{
  "win_length": 512,
  "tokenizer": "char",
  "decay_fraction": 0.4,
  "adamw_weight_decay_other_params": 0.01
}
Rows from block 2 of the audio encoder of a small contrastive audio-text model, named by matrix and row number. Each number is 200 + 30 x the weight over its row's rms, rounded and kept within 0 to 999. All counts start at 0.
After each channel's rows are labels from the 100 clips, of 14848, where the channel reaches its highest value: "strongest on" is what is common among them; "loudest" is the band of the loudest frequency at the time of the peak. Only what is clearly more common there than usual is listed. The data: short read English sentences (LibriTTS-R).
# conv: width-5 conv, dilation 2 (encoder.blocks.2.conv.weight, 256x256x5, each kernel summed), inputs 0-127

conv.142,194,256,234,217,215,203,229,151,181,129,165,234,175,233,219,262,232,238,190,224,166,229,217,180,214,184,230,215,156,171,227,196,172,191,220,168,219,194,165,147,174,182,146,206,224,203,213,207,205,187,223,195,158,272,193,197,180,218,186,175,260,226,147,157,194,207,216,210,191,208,259,193,209,211,207,224,226,197,217,238,217,237,230,205,186,217,154,197,190,173,240,190,262,206,211,223,156,186,153,179,169,173,186,217,170,183,188,273,264,188,186,198,175,185,254,164,240,240,232,225,188,210,196,234,134,222,187,246
strongest on: the word "was"
loudest: 4000 to 8000 Hz

conv.60,236,217,203,144,228,239,195,159,204,208,189,209,250,168,211,235,209,120,248,245,224,173,200,185,203,186,221,196,236,188,200,139,220,177,174,155,209,197,253,205,200,224,203,153,197,158,201,205,169,206,235,144,243,194,175,188,132,212,186,187,194,171,218,211,237,226,190,213,205,187,179,242,174,146,221,179,222,241,221,181,195,199,192,152,198,193,211,195,189,289,183,158,194,180,189,184,196,196,184,230,222,199,172,201,171,229,256,206,201,171,175,181,177,201,199,204,199,194,153,161,266,162,222,147,147,216,193,174
strongest on: voice: female; the word "is"
loudest: 250 to 500 Hz

conv.227,206,215,218,192,171,205,186,247,177,261,209,191,198,171,193,235,163,172,205,158,234,181,192,198,223,184,176,244,192,171,187,222,176,174,163,162,210,174,159,245,182,186,214,132,169,182,187,152,245,154,216,178,262,175,165,182,210,141,261,155,156,194,197,224,214,206,161,192,208,236,164,185,179,209,233,191,209,222,237,224,211,216,192,222,213,167,177,183,135,218,201,162,124,185,190,226,164,188,193,183,208,189,189,206,230,212,228,198,228,166,252,219,207,193,186,193,244,145,194,188,222,187,248,177,217,224,153,190
strongest on: the word "was"
loudest: 250 to 500 Hz; 500 to 1000 Hz

conv.248,167,123,200,188,129,198,185,217,160,210,200,190,213,168,168,226,166,186,183,187,200,210,181,237,196,223,171,151,157,154,272,245,144,195,200,202,172,252,234,202,168,179,213,197,233,225,180,199,205,151,203,206,253,174,245,216,199,195,190,265,169,222,176,148,234,164,196,181,195,176,185,255,191,172,191,212,206,201,175,126,142,172,204,157,247,177,205,201,171,164,216,283,158,187,180,181,221,228,196,170,215,205,151,212,132,215,207,192,184,265,220,194,211,132,190,190,172,145,187,209,232,122,251,231,211,212,182,199
strongest on: the word "was"
loudest: 250 to 500 Hz

conv.221,244,164,165,196,147,179,184,231,176,266,229,187,131,158,157,140,199,181,138,180,150,197,231,148,162,190,183,161,184,219,196,268,190,181,139,193,194,192,177,211,201,229,193,132,196,190,180,118,159,158,98,203,218,213,245,224,215,205,191,270,228,216,189,177,175,155,194,154,155,180,213,168,194,236,194,182,214,195,145,176,188,186,164,255,233,195,191,194,190,169,243,168,209,173,188,185,189,208,173,149,181,148,161,174,244,196,230,170,203,187,202,261,207,231,186,194,219,195,197,240,167,147,219,142,209,178,160,170
strongest on: voice: female
loudest: 250 to 500 Hz

conv.233,222,157,167,214,286,190,203,212,190,195,211,192,195,244,236,187,228,229,235,183,212,185,232,182,257,129,191,228,160,238,173,199,184,192,244,203,164,198,183,217,187,234,163,105,220,178,259,192,236,238,183,178,207,209,192,226,210,186,222,205,183,238,219,236,213,178,223,236,159,242,200,223,251,229,216,133,182,202,197,207,208,197,179,207,196,169,179,225,167,241,204,192,180,234,244,206,209,199,212,195,162,182,160,217,188,174,177,192,199,219,207,150,189,197,223,193,177,154,232,201,167,216,180,150,212,239,240,210
strongest on: voice: male
loudest: 250 to 500 Hz

conv.255,158,230,208,181,182,256,185,218,210,179,207,171,199,188,188,176,184,193,190,225,135,173,200,226,195,195,223,238,127,244,193,249,193,168,131,163,154,207,150,210,197,226,171,168,192,170,175,203,160,199,145,226,189,197,207,204,186,195,201,223,194,235,205,220,261,170,203,167,187,178,153,178,163,146,147,185,207,215,230,185,179,218,210,130,216,203,165,194,198,227,226,171,143,240,215,154,225,217,192,199,179,230,172,182,186,204,222,163,198,188,195,198,212,143,174,165,189,216,196,204,176,254,201,175,142,245,184,215
strongest on: the word "was"
loudest: 4000 to 8000 Hz

conv.122,192,236,152,255,165,174,215,194,235,185,153,232,217,170,185,240,239,180,210,219,182,189,164,202,179,200,178,159,150,179,224,160,250,197,210,181,220,173,211,214,180,173,180,214,229,192,188,205,193,171,225,185,226,142,177,266,164,133,203,230,157,210,187,134,243,235,206,181,182,153,207,158,164,227,150,194,169,157,222,176,219,203,221,236,162,187,200,204,184,201,241,221,202,158,157,148,153,176,193,135,185,192,213,179,173,199,167,189,183,214,267,167,129,193,223,199,194,228,268,164,155,224,170,205,204,189,198,170
strongest on: voice: female
loudest: 4000 to 8000 Hz

conv.46,222,186,167,157,245,176,196,215,204,183,193,154,185,197,194,136,204,229,157,170,147,197,164,177,165,151,168,175,165,222,152,173,213,231,178,207,174,164,255,179,184,211,193,200,186,190,185,190,158,193,197,221,222,185,195,234,160,216,288,193,233,170,191,173,156,200,170,167,202,179,206,196,179,208,220,203,209,183,268,199,246,197,208,159,204,218,189,181,201,167,210,155,234,168,225,231,167,173,183,172,208,167,217,198,263,169,193,173,254,227,208,139,201,212,194,165,200,291,193,190,196,214,153,163,173,203,193,217
strongest on: voice: male
loudest: 4000 to 8000 Hz

conv.12,206,187,201,203,212,225,135,201,204,190,204,244,266,217,155,159,206,151,158,177,209,214,213,192,194,179,203,161,181,241,177,226,187,195,210,195,180,273,180,188,215,199,220,178,184,188,202,220,198,159,210,211,168,231,207,196,148,158,206,203,214,174,179,196,206,192,192,201,189,186,215,196,248,178,240,224,176,156,195,159,199,193,174,171,137,220,182,199,216,243,243,187,222,209,152,193,243,130,200,220,215,147,167,197,197,216,242,194,160,153,188,238,221,214,189,221,191,135,144,182,173,200,151,180,267,205,247,192
strongest on: the word "you"
loudest: 250 to 500 Hz

conv.252,199,199,199,267,190,190,183,179,195,235,203,187,174,153,197,252,197,203,145,190,229,209,258,172,217,146,203,209,197,196,210,189,237,217,194,195,221,178,207,199,216,210,239,168,190,220,236,175,234,145,176,197,229,187,159,187,245,238,196,212,157,228,230,186,202,136,181,250,207,234,211,204,232,256,256,176,193,182,151,201,173,214,187,228,206,227,160,235,167,145,163,235,136,221,168,228,192,181,184,169,193,206,167,180,218,192,150,154,193,176,175,141,215,252,226,179,190,194,216,171,204,212,172,180,245,129,213,163
strongest on: voice: female
loudest: 250 to 500 Hz

conv.203,199,195,174,183,211,212,203,188,186,212,178,172,185,200,228,187,226,162,275,204,166,181,178,175,239,164,241,114,177,199,234,182,200,150,157,177,207,198,206,214,220,174,198,161,225,186,187,222,185,217,206,150,258,190,153,145,214,163,279,213,171,233,222,265,160,148,230,191,148,231,237,212,211,172,168,202,192,210,219,188,219,205,236,165,218,187,194,213,190,226,198,188,211,222,215,216,195,223,205,179,201,228,196,245,185,180,188,253,180,174,227,181,187,125,161,213,238,181,179,228,244,229,182,155,155,197,189,222
strongest on: voice: male
loudest: 4000 to 8000 Hz

conv.237,218,193,214,135,189,158,218,202,184,178,201,209,174,170,175,225,181,227,189,187,191,186,187,161,209,237,197,202,166,192,248,211,168,167,221,195,195,157,207,201,157,211,167,163,243,189,201,171,172,152,205,192,225,225,254,176,181,190,237,181,216,201,201,176,194,168,215,213,132,213,152,184,182,221,136,173,173,217,142,189,216,266,223,198,240,114,220,207,166,190,169,225,217,199,221,204,200,228,225,174,219,191,165,209,165,228,194,223,218,235,208,247,187,167,159,166,179,211,157,168,201,152,179,187,214,150,183,153
strongest on: voice: male
loudest: 500 to 1000 Hz

conv.195,196,194,178,199,244,204,142,216,192,146,173,209,236,210,242,255,271,192,154,211,264,166,211,173,196,212,201,197,228,165,214,228,229,228,245,152,251,161,207,192,208,174,199,193,252,240,240,189,217,203,166,195,221,265,209,203,233,174,263,165,241,150,198,183,199,221,181,267,190,145,152,170,209,173,237,204,209,180,204,210,233,181,214,225,176,211,228,171,205,246,174,211,214,239,246,237,227,185,213,219,223,199,185,223,158,230,189,202,182,178,236,219,207,238,202,252,190,214,164,181,232,207,145,193,195,211,162,175
strongest on: voice: male
loudest: 500 to 1000 Hz

conv.129,159,226,176,221,312,192,197,187,175,189,195,168,143,193,169,194,163,220,198,175,215,160,190,200,223,174,188,251,164,250,162,209,208,224,168,172,240,175,141,204,202,201,222,228,195,261,230,194,286,162,168,204,188,212,121,179,175,154,197,204,207,240,237,210,186,154,225,220,188,230,172,177,196,163,201,265,238,216,206,217,183,170,218,234,219,247,151,229,192,214,170,209,184,165,159,184,192,155,177,218,179,170,227,188,151,167,175,192,187,177,196,167,213,176,179,238,212,193,191,226,190,232,173,214,114,225,166,214
strongest on: voice: male
loudest: 250 to 500 Hz

conv.52,157,183,168,182,208,224,174,186,166,173,140,144,186,212,195,172,247,162,204,191,169,190,180,186,202,216,171,175,177,201,159,167,227,177,195,160,246,207,172,183,186,205,160,167,183,180,186,189,171,163,172,210,224,174,188,202,225,188,278,150,198,188,202,179,169,176,179,176,189,174,195,172,192,195,154,201,189,217,144,203,211,208,140,190,168,178,200,176,223,187,185,191,188,206,141,158,182,191,191,204,193,169,179,181,255,243,186,186,240,173,198,195,177,201,207,204,267,211,197,211,182,160,123,154,189,212,194,170
strongest on: voice: female
loudest: 4000 to 8000 Hz

conv.165,213,174,199,225,229,216,197,184,172,152,216,175,216,200,172,202,243,201,187,172,166,212,146,184,229,197,217,198,154,131,213,186,216,170,163,210,213,178,224,175,247,214,153,156,131,204,212,231,183,143,262,145,220,199,176,201,154,183,202,166,199,183,193,187,197,215,211,204,168,167,154,189,208,171,274,175,185,178,221,181,193,196,189,174,189,166,182,216,177,179,174,181,163,203,194,174,227,173,197,227,207,204,180,168,189,183,202,146,198,215,199,208,204,256,264,177,211,219,209,171,206,251,156,215,210,239,250,178
strongest on: the word "you"; the word "she"
loudest: 250 to 500 Hz

conv.26,215,178,215,170,223,259,180,170,198,180,203,165,180,218,208,222,248,181,217,158,218,188,183,189,213,227,221,145,186,232,193,183,243,174,262,210,190,166,203,191,227,230,144,202,168,165,186,251,179,156,149,235,192,123,184,161,190,243,216,145,214,157,239,224,220,200,241,206,205,167,199,242,189,211,256,204,206,226,193,223,232,243,139,143,243,211,215,207,179,236,193,155,197,241,233,205,197,191,219,212,217,254,165,215,231,207,212,175,201,175,192,191,199,226,215,198,209,229,194,154,177,222,180,152,220,208,211,221
strongest on: voice: female
loudest: 250 to 500 Hz

conv.83,146,156,225,257,200,185,170,243,169,186,195,152,182,219,207,227,208,167,165,172,171,196,164,173,161,235,175,249,224,241,181,210,206,239,206,185,240,210,181,260,163,159,240,252,225,221,189,189,296,258,189,207,147,226,190,209,235,187,205,212,246,218,196,197,194,170,160,219,208,218,178,178,241,208,219,253,231,223,204,216,187,162,211,191,164,154,231,185,224,141,212,222,223,175,199,199,229,198,181,156,204,143,280,182,203,179,163,154,167,210,234,214,188,205,178,213,188,173,171,191,204,161,177,254,227,191,169,187
strongest on: voice: male
loudest: 250 to 500 Hz

conv.236,194,172,151,203,179,185,201,205,157,169,144,128,164,204,165,180,223,184,245,212,183,188,162,171,229,206,179,214,117,171,179,219,197,179,185,175,162,213,210,186,201,178,232,205,232,189,176,166,235,130,256,200,222,172,222,160,182,232,214,191,205,226,165,178,192,184,216,176,249,217,170,186,217,184,209,184,185,214,254,221,191,161,239,123,200,183,179,213,173,191,197,188,238,174,193,219,190,131,169,208,177,211,247,143,203,186,179,195,205,193,144,217,173,215,207,195,123,201,210,199,264,174,182,235,208,227,172,201
strongest on: the word "was"
loudest: 250 to 500 Hz