Rows from block 2 of the audio encoder of a small contrastive audio-text model, named by matrix and row number. Each number is 128 + 32 x the weight over its row's rms, rounded and kept within 0 to 255. All counts start at 0. Numbers have three digits each. After the name is the row's rms in percent of the matrix's.
After each channel's rows are labels from the 100 clips, of 14848, where the channel reaches its highest value: "strongest on" is what is common among them; "loudest band" is the band of the loudest frequency at the time of the peak. Only what is clearly more common there than usual is listed. The data: short read English sentences (LibriTTS-R).
# conv: width-5 conv, dilation 2 (encoder.blocks.2.conv.weight, 256x256x5, each kernel summed), inputs 128-255

conv.26 111:128094110170157118172132105101088002115135126135175175099164188153144116096070172122116139132127177101117121156107129133163165128117115138125150105119165131140144114149108113169171128011091152168130051157165149118165096141109148181127145128134074134139196080147082115130119133117165111142081157112107092152118164114117187118038139156146134082118060165154136144126127178104169141121125
strongest on: voice: female
loudest band: 250 to 500 Hz

conv.13 090:159105101151184102132146130120140140151105099119160158174155088128131116114211077147085091114138126132160078176154129149157130061094151112155125157096127112092128125137176121160118140131180177123167050120203118105117092072133145149114097142177111123114200044155136075184093153165108081138050148146125166136110160105107121138132080163073125085143085102158177136132165047170110080113160
strongest on: voice: female
loudest band: 250 to 500 Hz

conv.165 106:103150125124132135118115164117115106114093138090077187115148101064083143142109106133098106179152136136096082071064052163098173097154097114129110124125144123110125130139201123074167131104136099090055058100158116134181150132109102140055126128212095158186152178139090147065122112121146076097181134082174118062123092121079107114116188164125167154143089116187160077168142119140105148152131
strongest on: the word "you"; the word "she"
loudest band: 250 to 500 Hz

conv.85 108:210131148135125098128138135185091103162073171093065145059099104114154148161177166090132137124195143130124180111094158157167103135103134136088159063125091156140103083067144173111156113147130126142102125087169144128174131159127110119116112090225110122125119110111105126067089111127137140128158155082154075116091140127104106129094124122157109157110119128180101156157131087117081117104101
strongest on: the word "he"
loudest band: 250 to 500 Hz

conv.49 095:112172104162096107158177160230112146153113127150084183124097092136143142051135094116088136180121077157095161130086105095173114088134126168127146184198128046164077197159114117126111092136149100096108121069153075133138200104148105136118125144132098195083172139147124116134053130186130087161121169135107133071156139096119124152124147182123122112098117119138180158164140181088133103084102
strongest on: voice: female; the word "that"
loudest band: 500 to 1000 Hz

conv.60 112:193128093112111090114117123149158100122117088121098244083130169145154116140112100118146120133136164157100115135140113193107152124133117151125133103070098137137141107100162111131099119047144097085120095135182088070098138133034119139133083080240127163163137125111136115129089115125108140152104195150166148176162147156058115160097096140120133125139069185120149184152105136139085105133152
strongest on: voice: female; the word "is"
loudest band: 250 to 500 Hz

conv.167 076:144166151140146152085130186090149083137059132081165199077137075100113124135129066063143169104099105205073121144137124120095100101081115088171161093092081093087126114114140118105095033057107115111104114144164107134084143170172085113131097099165226129082158074151108094143157157084091117072180100105098178099165101104033118157091165173120157099109124153106167185118133121128097136069092
strongest on: voice: female
loudest band: 250 to 500 Hz

conv.221 096:135127091139135170081097133126175124140114160114127096108112136076139120122101149102105114131175140150149161145118104152179132179115155116076157092139166105110127077135126153085121102131156110101137097135119105137173140089197112121128192111108062159142115113098147092125087123094130131107096103156120107165115083137136123085162144145057161154149142176106111099144119067105100136114124
strongest on: voice: female
loudest band: 250 to 500 Hz

conv.209 085:161197099088217123141082117069133129126102113107131130117114123168151138126112222119119157137094148037105100113115134168128054087173188068139155116146117104079113079090108161100089140107091120087132160090088135140100179123148159110135090109046162104109115115126138214145089152129118097120112113148097073129094075160125179133124081093160136058179100123138119112110104141136122111146112
strongest on: voice: male
loudest band: 4000 to 8000 Hz

conv.195 105:117110126145076136164131085153139071130092134075162169106063107117090128112068089116119141159146096120108153186076175169164108120156121116111127105154085109131083134146076123128155122114189116121053102141181111139125166132134114166143099093123047110122152120133102214101071131147161137111151105143112158105181144110068123078115172150113179164088098146133106140179134188118160084117076
strongest on: voice: male
loudest band: 500 to 1000 Hz

conv.252 107:071065152114091182109093100171115135154154158098108149175138126100124146180113153193161087123090119130086142066065105152111140101136095124133151141114102169115115117146102091048167067136160113171142173101141134128171163108144054150156167074152157181136101150155165133065157150051098118111120101087154117125144087123111124073159174133118131129166144132091103124175145092102145099190137
strongest on: voice: female
loudest band: 250 to 500 Hz

conv.12 101:075101089153101107104103172114169092128130132087121218123139144101101118122103142103147131119183093128092135142182148101052201111100085097157087129139098106092097115113167071111177067090168102171115154136146115167158107050118097112066194115171151157134102104080098149111125107066095141109192131116098122140178109126097092132154168177111112173055127110099128088061135134123109139165140
strongest on: the word "you"
loudest band: 250 to 500 Hz

conv.6 091:139151130105142072120151134128116113060082167109113099150160133089112131156101133176130160129115095125134177141085177159137141109163098158111072110124099146155172179163094145094158192086145158135095086121126181097162102141107086188127166110132095143167091147140108137125163136097120146079144162074158096149144148147126148063127148171204076130083169124071095121125157149205156097104130
strongest on: voice: female
loudest band: 250 to 500 Hz

conv.233 110:159127155183147104144160191153045157133099131130074157169117111120158150086100155172065095191076088120041144126083108127128151151091147117122138115162115111090127127181142113081120104148152114121116202096141082158133088126174038145093120106097171180063162105129195132135105119144078129163153116052112122137114145114158116142123097120137150104106163203143160095131084142134156132084089
strongest on: voice: male
loudest band: 250 to 500 Hz

conv.115 082:138110161150145109104115082146040104126095170131129104081095083077144110121089133084134072089139124170114120077116146077171138167125136190168159105143094145198132066130109139067153112094173135066137152135130151113128108116116161110147157078124065153106138136115163120095158069146110138086147097103159123161115139147143146157184161144195102172157127130082099161115094051108135172142195
strongest on: voice: female
loudest band: 2000 to 4000 Hz