Weights of a small contrastive audio-text model.
Model: 5.34M parameters, encoder arch tdnn, encoder activation relu, encoder depths [9], encoder widths [256], text encoder norm layernorm, text encoder activation gelu.
Training: soap at rate 0.0015, 7600 steps, batches of 512.
Rows from block 4 of the audio encoder of a small contrastive audio-text model, named by matrix and row number. Each number is 128 + 24 x the weight over its row's rms, rounded and kept within 0 to 255. All counts start at 0. After the name is the row's rms in percent of the matrix's.
After each channel's rows are labels from the 100 clips, of 14848, where the channel reaches its highest value: "responds to" is what is common among them; "loudest band" is the band of the loudest frequency at the time of the peak. Only what is clearly more common there than usual is listed. The data: short read English sentences (LibriTTS-R).
# conv: width-5 conv, dilation 3 (encoder.blocks.4.conv.weight, 256x256x5, each kernel summed), inputs 128-255

conv.163 113 [140 115 151 111 155 120 141 114 117 125  94 142 119 128 110 124 121 126 117 149 144 146  88 127 132 135 165 117 129 139 113 140 163 159 144 128  85 105 119 135 122 142 113 109 150 133 147 147 110 108  84 114 128 137 145 105 121 111  87 119 124 151 101  98 122 152  90 137  64 106 108  95 186  73 119 122 120 135 150 127 149 148 117 145 132 114 114 138 112 149 168 137 123 129 183 142 120 127 115 155 117 122 110  96 119 101 125 121 137  96 134 111 110 144 140 132  93 127 120 101 147 135  96  94 169 178 134 125]
responds to: the word "to"; the word "go"
loudest band: 250 to 500 Hz

conv.130 102 [121 112 155 107 128 122 121 108 108  87 149  81 127 136 122 126 159  84 136 129 151 116 107 134 103 130 143 132 130 153  93 112 157  50  99  89 106  96  89 137 123 102 110 123 139 132 136 101 167  82 113 117 108 137 123 131 108 138 135 135 116 112 119 109 109 146 125 155 131 117 119 156 120 144 176 107 127 179 116  92 127 138 115 115  94 109 137 143 101 106 115 123  84  98 142 142  99 173  98 165 122 101 100  99 111 152 124 122 139 129 163 149 108 138 117 113 127 113 128 125 149 106  97 111 102 102 119  88]
responds to: the word "was"
loudest band: 250 to 500 Hz

conv.172 101 [ 95 113 117 165 160 135 133  96 127 127  94 132 121 136 123  84 133 152 150 166 120 155  90 126 122 156 168 156 126 143 100 118 140 132 117 133 128 171  92 159 111 121 146 128 150 131 127  96 136 123 155 138 117 158 132  98 127 131 112 139  90 118 120  79 120 153  96  99 150 118 124 108 108 139 114  94 122 126 161 144 140  75 105 114  97 122 166 102 112 106 111  71 107 145 153 165 123 134 136 141 138 141 105 149 111 107 139 114 138  87 114 150 144 117 119 121 142 138 114 119 105 100 116 106 144 143 170 124]
responds to: the word "he"
loudest band: 250 to 500 Hz

conv.195 123 [105 137 115  85 118 155 103 109 152 138 122 135 109 129 132 148 113  89 103 114 128 113 120  93 131  98 120 144 146 134 130 112 156 110 132 109 158 148 153 168 115 141 131  78  91 133 119 127 122 130 191 188 100 119  95 151 149 133 138 114  80 145 128 123 117 131 171 115 138 157 142 147  84 102  77 112 125  98 105 118 110 117 105 127 110 137 139 208 134 128 127 109 146 121 149 134 119 110 130  98 106 116 155  88 109 104 129 176 135 131 105  97 136 110 144 131 204 112 117  93 146 118  65 132 105 108 112 122]
responds to: voice: male
loudest band: 4000 to 8000 Hz

conv.132 117 [119 153 104 176  98 161 119 111 123 115 111 114  97 131 109  73 105 142 120 133  51 101 133 103 145 114 117 125 111 144 109 100 115 132 121 176 137 178  83 124 131  92 151 134 107 108  97  91 125  91 145 138 181 196 129 132 127 131 101 109 124 139 139 119 139 108 122 107 137 113 115 109 137  96 129 125 150 157 121 124 133 147 112 133 160  98  95 138 110 126 168 103 126  90  80  92  95  95 113  92 110 179 154 134 138 161 174 132 152 125 130 120 134 130  83  91 128  97 124 119 127 138 105 124 137 142 141 173]
responds to: the word "i"
loudest band: 1000 to 2000 Hz

conv.113 091 [151 154 147  93 129 125 137 148 113 129 111 142 169 125 131 130 147 115 129 145 139 112 109 178 136 143 146 142 114 121 148 160 117 145 132  88 102 152 134 104 126 132 104 146 124  84 103 138 120  94 124 120 125 120 113 111 172  71 131 139 125 121 131  93 111 120 116 107 139 126 139 115 111 103 101 151  89 104 112 113 121 142 103 108 139 132  96 131 109 163 124  85  94 147 122  92  66 118 154 117 119 119 109  94 133 107 141 164 103 139 105 115  56 120 160 156 106 108 117  91 133  95 111 146 108 109  90 106]
responds to: the word "was"
loudest band: 250 to 500 Hz

conv.196 083 [112 130  87  98 120 154 118 142 150  91  86  99 156 176 105  91 134  97 125 139 174  93 111 166 116 101  86  88 151 150  99  99 140 127 179  79 102  90 118 121 104 111  94  90 124 117 106 140 146 131 134 113  93 110  94 118 156  91  97 126 139 121 114 110 118  88 127 135 131 160 113 139 154 114 136 126  85 121 112 142  98 173 115 162 151 127 135 133 121 108 130 148 110  95 123 116  91 111 111 119 134 123 136 111 107 157 122 142 148 120 134 138  96 128 144 131 149 114 117 114 106 164 125 188 129 108  90 165]
responds to: the word "he"; the word "was"
loudest band: 250 to 500 Hz

conv.2 088 [123 114 113 120 148 145 152 135 112 160 134  87 132 179 112 190 101 119  84 109 124  66 109 109 145 138 101  80 158 136  97 105 124 133 127 130  89  63 119 146  92 140  94 119 117  65 146 111 102 146 129 131  93  66 141 160 128  90 106 145 151 129 124  82 111 118 126 121 137 162  99 125 157 108 144 139 146 128 147 145 125 146 125 117 153 133 117 139 148 108 128 149 136 155 112 137  97 152  95 113  80 131 112 134 120 136 101 112 133 134 167 125 114 165 136  67 144 128  97 103 132 138 122 144 144  71 142 123]
responds to: the word "was"
loudest band: 4000 to 8000 Hz

conv.185 093 [ 87 105 116 143 110 112 132  81 114 116 158 128 118 133 125 148 117 155 136 121 119 126 108 173 185 122 126 137  91 154  81 102 112 130 106 125 128 116 115 151 105 131 142 122 130 117 146 110 132  96 107  85  95 148 114 115 103 151 107 116 124 101 114  98  94 144 133 130 143 117 144 131 166 106  94 165 118 152 162 129 142 155  79 126 107 139 113 122 115 125  97 149 165 128 164 159 106 108 152 122  66 127 135 147 103 166 105 124 127 110 151 128 121 117 130 119 123 109 154 102 128 136 145 132 130 131 175 115]
responds to: the word "me"
loudest band: 250 to 500 Hz

conv.11 082 [ 85 107 152 148 105 124  90  91 190 105 102 156 137 125 148 117 137 128 135 118 114 125  87 169 182 113 161 163 176 109  83 122 111 166 107 155 145 124 123 102  96 111 141 100 129 150  77 131 142 108 124 116 142 116  78  81 114 131 128 109 141 114 110  89 132 151 167 139 145 134 123 102  99 121 117 115  88 149  79 154  94 134  82 102 108  85 149 109 125 139  91 144 110 125 121 145 133 104 125 108 118 152 115  92  95 111 160 153 111 149 106 141 103 109 120 110 178 128 111 155 109 152 126 132  99 133 119 120]
responds to: the word "she"
loudest band: 250 to 500 Hz; 2000 to 4000 Hz

conv.95 126 [145 154 125 112 136 149 124 146  88 154 127 110  98 131 138 165  91 104 106 115 133 138 139  91 123 138 131 161 167 151 116 100  86 143 108 121 169 208 176 136 152 133  87 132 118 117 107 131 100 142 160  70 149 172 125 128 121 109 129 139 138 126 116 100 129 136 146 112 142 114 152 139 115 140  88 122 143 128  88 116  90 114 101  90 144 126 138 148 138 110 104 144 146 115 108 143 124 121 134 102  76 135 143 137 133 154 110 126 162 150  89 146 124 109 114  88 133 142 126  96 146 144 126 119  92 144 122 142]
responds to: the word "she"; the word "said"
loudest band: 2000 to 4000 Hz

conv.42 134 [160 130  72 118 103 166 138 125 197 149 120 103 147 147 133 161  91 133 119 114 130  69 122  80 115 114  94  87 148 150 130 152 141 120 109 132 113 147 140 113 150 139 126 131 100 106 139  93 123 159 120 146  97 144 125 145 133 144 102 113 109 118 123 120 114  98 148 111 102 129  88 106 160 140 143 146 123 179 134 144 127 125 152 135 132 125 150 116 118  97 130 117 157 121 108 119 158 120  79 113 150 128 159 122 135 117 134 154  94 134 122 124 153 119 110 165 111 135 153 127 112 111 101 124 135 114 157 120]
responds to: voice: male
loudest band: 250 to 500 Hz; 500 to 1000 Hz

conv.175 117 [ 76  87 119  41 121 115 101 140 112 139 176 140 162 107 139 124 164  93 132 111 149 140 116 138 106  96 111 108 148 129 138  94 165 118 140 140 105 113 113 112 115 108 146 157 125 183 118 120 112 155 107 134 124 139 158 133 109 110  93 130 101 107 102 104 105 131 145 138 106 144 144 136  80  91 131 123 169  94 105 134 136 176 127 117 103 122 141 159 127 128  95 126 143 110 109  90 132 112 104 134 138 110 133  81 110 119 115 170 109 167 103 156 146 115 153 132 112 141 156 142 129 152 102 111  89  90 164 125]
responds to: the word "i"
loudest band: 1000 to 2000 Hz; 500 to 1000 Hz

conv.233 120 [177 121 120 137 114 122 173 199 144 127 134 138  78 146 129  98 113 110 129 122 125 177 139  88 132 112 151 128 116  85 162 150 139 108  86  81  79  52 145 112 138 122 119 166 128 131 142 108  80  75 118 117 129  63 129 120 134 115 107 138  78 108 121 130 132 143 134 133 126 106 118 135 109 136 140 109 142 130 118 106 128 115 127 124 108  93  96 143 127 140 150 107  90 121 152 136 119 120 141 170 123 147 126  89 160  87 148 112 121 122 106 106 122 133 111 135 102  81 116 125 134 122  72 100 131  89 130 107]
responds to: the word "was"; the word "it"
loudest band: 250 to 500 Hz

conv.47 091 [128  88 124 137 140 101  47 126 124 149 122 119 149 129 157  80 150 115 152 126 115 146 128 133 119  98 118 139 119 116 137  89 100 124 108 101 148 113 148 133 107 132 137 140 141 113 112 135 124 112  97 109 112 127 126 100  99 104 137 122 137 131 100 115  86 146 131 131 113 157 105 114 151 137 141 172 116 154  90 107  94 137  94 118 133 107  82 109 135 128 134 106 141 117 106 111 104 130  97 149 145 101  76  94 122 156 128  79  84 107 145 154  86 135 138 144 101 129  41 118 126 110 135 121  82 166 109 107]
responds to: the word "she"
loudest band: 250 to 500 Hz

conv.246 094 [ 84 146 115 119 129 212 110  80 107 134 142 105 128 136 102 149 112  87 121 136 125 111  93 123 111 113  81 137  90 124 105 126 130 132 121 138 175  90 128 148  98 170 140 105 146 106 143 140 155 178 126 150 125  70 163 129 147 148 134 116 107 110 130  96 108  99  78 110  96 135 131 145  99 172  59 133 150 121 150 119 131 153 126 117 104 154 151  83 145  80 118 132 153 148 125 168 127 166 129  97 131 110 128 152  91 111 149 135 110 117  95 118 143  87 141 153 127 111  91  96 152 163  97 147 163 118 104 152]
responds to: the word "how"
loudest band: 250 to 500 Hz

conv.80 088 [ 66 163 147 113 137 109  92 111 106 100 109 129 132 119 118 163 112 104 173 149 134 150 120 117 141 127  92 119 127 130 102 125 142 128 104  90 144 148 181 147 147 107 111 115 138 148 111 131 156 106  91 139 103 116 126  91  91 161 142 137 120 168  95 129 126 127  94  84 114 155 134 139  99 121 164 137 138 105 129 129 160 102 121  89 113 166  77 135 157 127 117  69 121 136 133 153 125 154 112 131 142  80 130 150 149 136 121 109  97 141 112 139 106 144 179 113 103 122  90 135 126  88 145 122 101 142 130 144]
responds to: the word "the"
loudest band: 250 to 500 Hz

conv.23 097 [130 142 162  89 115 139 111 118 206 138 108  85 130 148 117 116 124  91 113 101 131 140 136 119 141 156 119 138 125 116 117 129  99 107  92 139  95 113  87 100 101  99 133 136 110 160 110 104 115 150 119  99 106 124  96 131 120 153 109 141 130 151 102 119  88  90 150 134  80 158 117 136  93  99 179 118 109 129  98  95 125 113 106  88 123 123 154 136 122 125 127  81 136  97 115 139 130 117 125 115 165 156 123 103 109 154 132 116 129 136 105  67 102 110  89 121 125 143 127 207 107 148 133 110 121 124 113 124]
responds to: the word "but"
loudest band: 500 to 1000 Hz

conv.218 089 [ 86 112 125 175 161 125 164 153 131 134  38 114 159 170 113 123 102 136  88 158 142 102 111 145 117 132  83 105 129 157 114 129 110 168 160 119 155 123  94 148 100 167  97 125 109 187 106 154 136 135 158 127 145  92 142 166 170 127 129 101 101 119 113 121 139 105  58 134 137 146 100 141 120 114  55 155 118 152 129 147 140 109 119 140 122 102 132 125 115  81 160 136 101 106  81 120 105 116 107 113 133 137 141 127 122 159 148 146 128 168 110 129 164 127 118 120 122 152 162 119 123  92  94 147 149 111 115 150]
responds to: the word "how"
loudest band: 1000 to 2000 Hz

conv.160 111 [ 77 136  54 134 132 122  92  76 162 103 100 111 127 112  84 138  68 166 110 124 138 127 126 152 120 102  99 112 123 156 121 127 154 125 148 114 146 181 113 141 116  99 143 116 130 136  83 135 118 116 118 117 155 153 125 105 106 170 140 146 142 142 106 110 134 143 111 105 120 112 123  99  94  85 143 152 153 120 126 143 118 121  80 137 111 149 124 162 129 158 115 128 141 133 127 127 137  91 124 115 133 163 133 154  85 161  91 152 120 125 117 143 129 119 147 124 136  90 118 143 148 135 148 172 119 125 128 115]
responds to: the word "i"
loudest band: 500 to 1000 Hz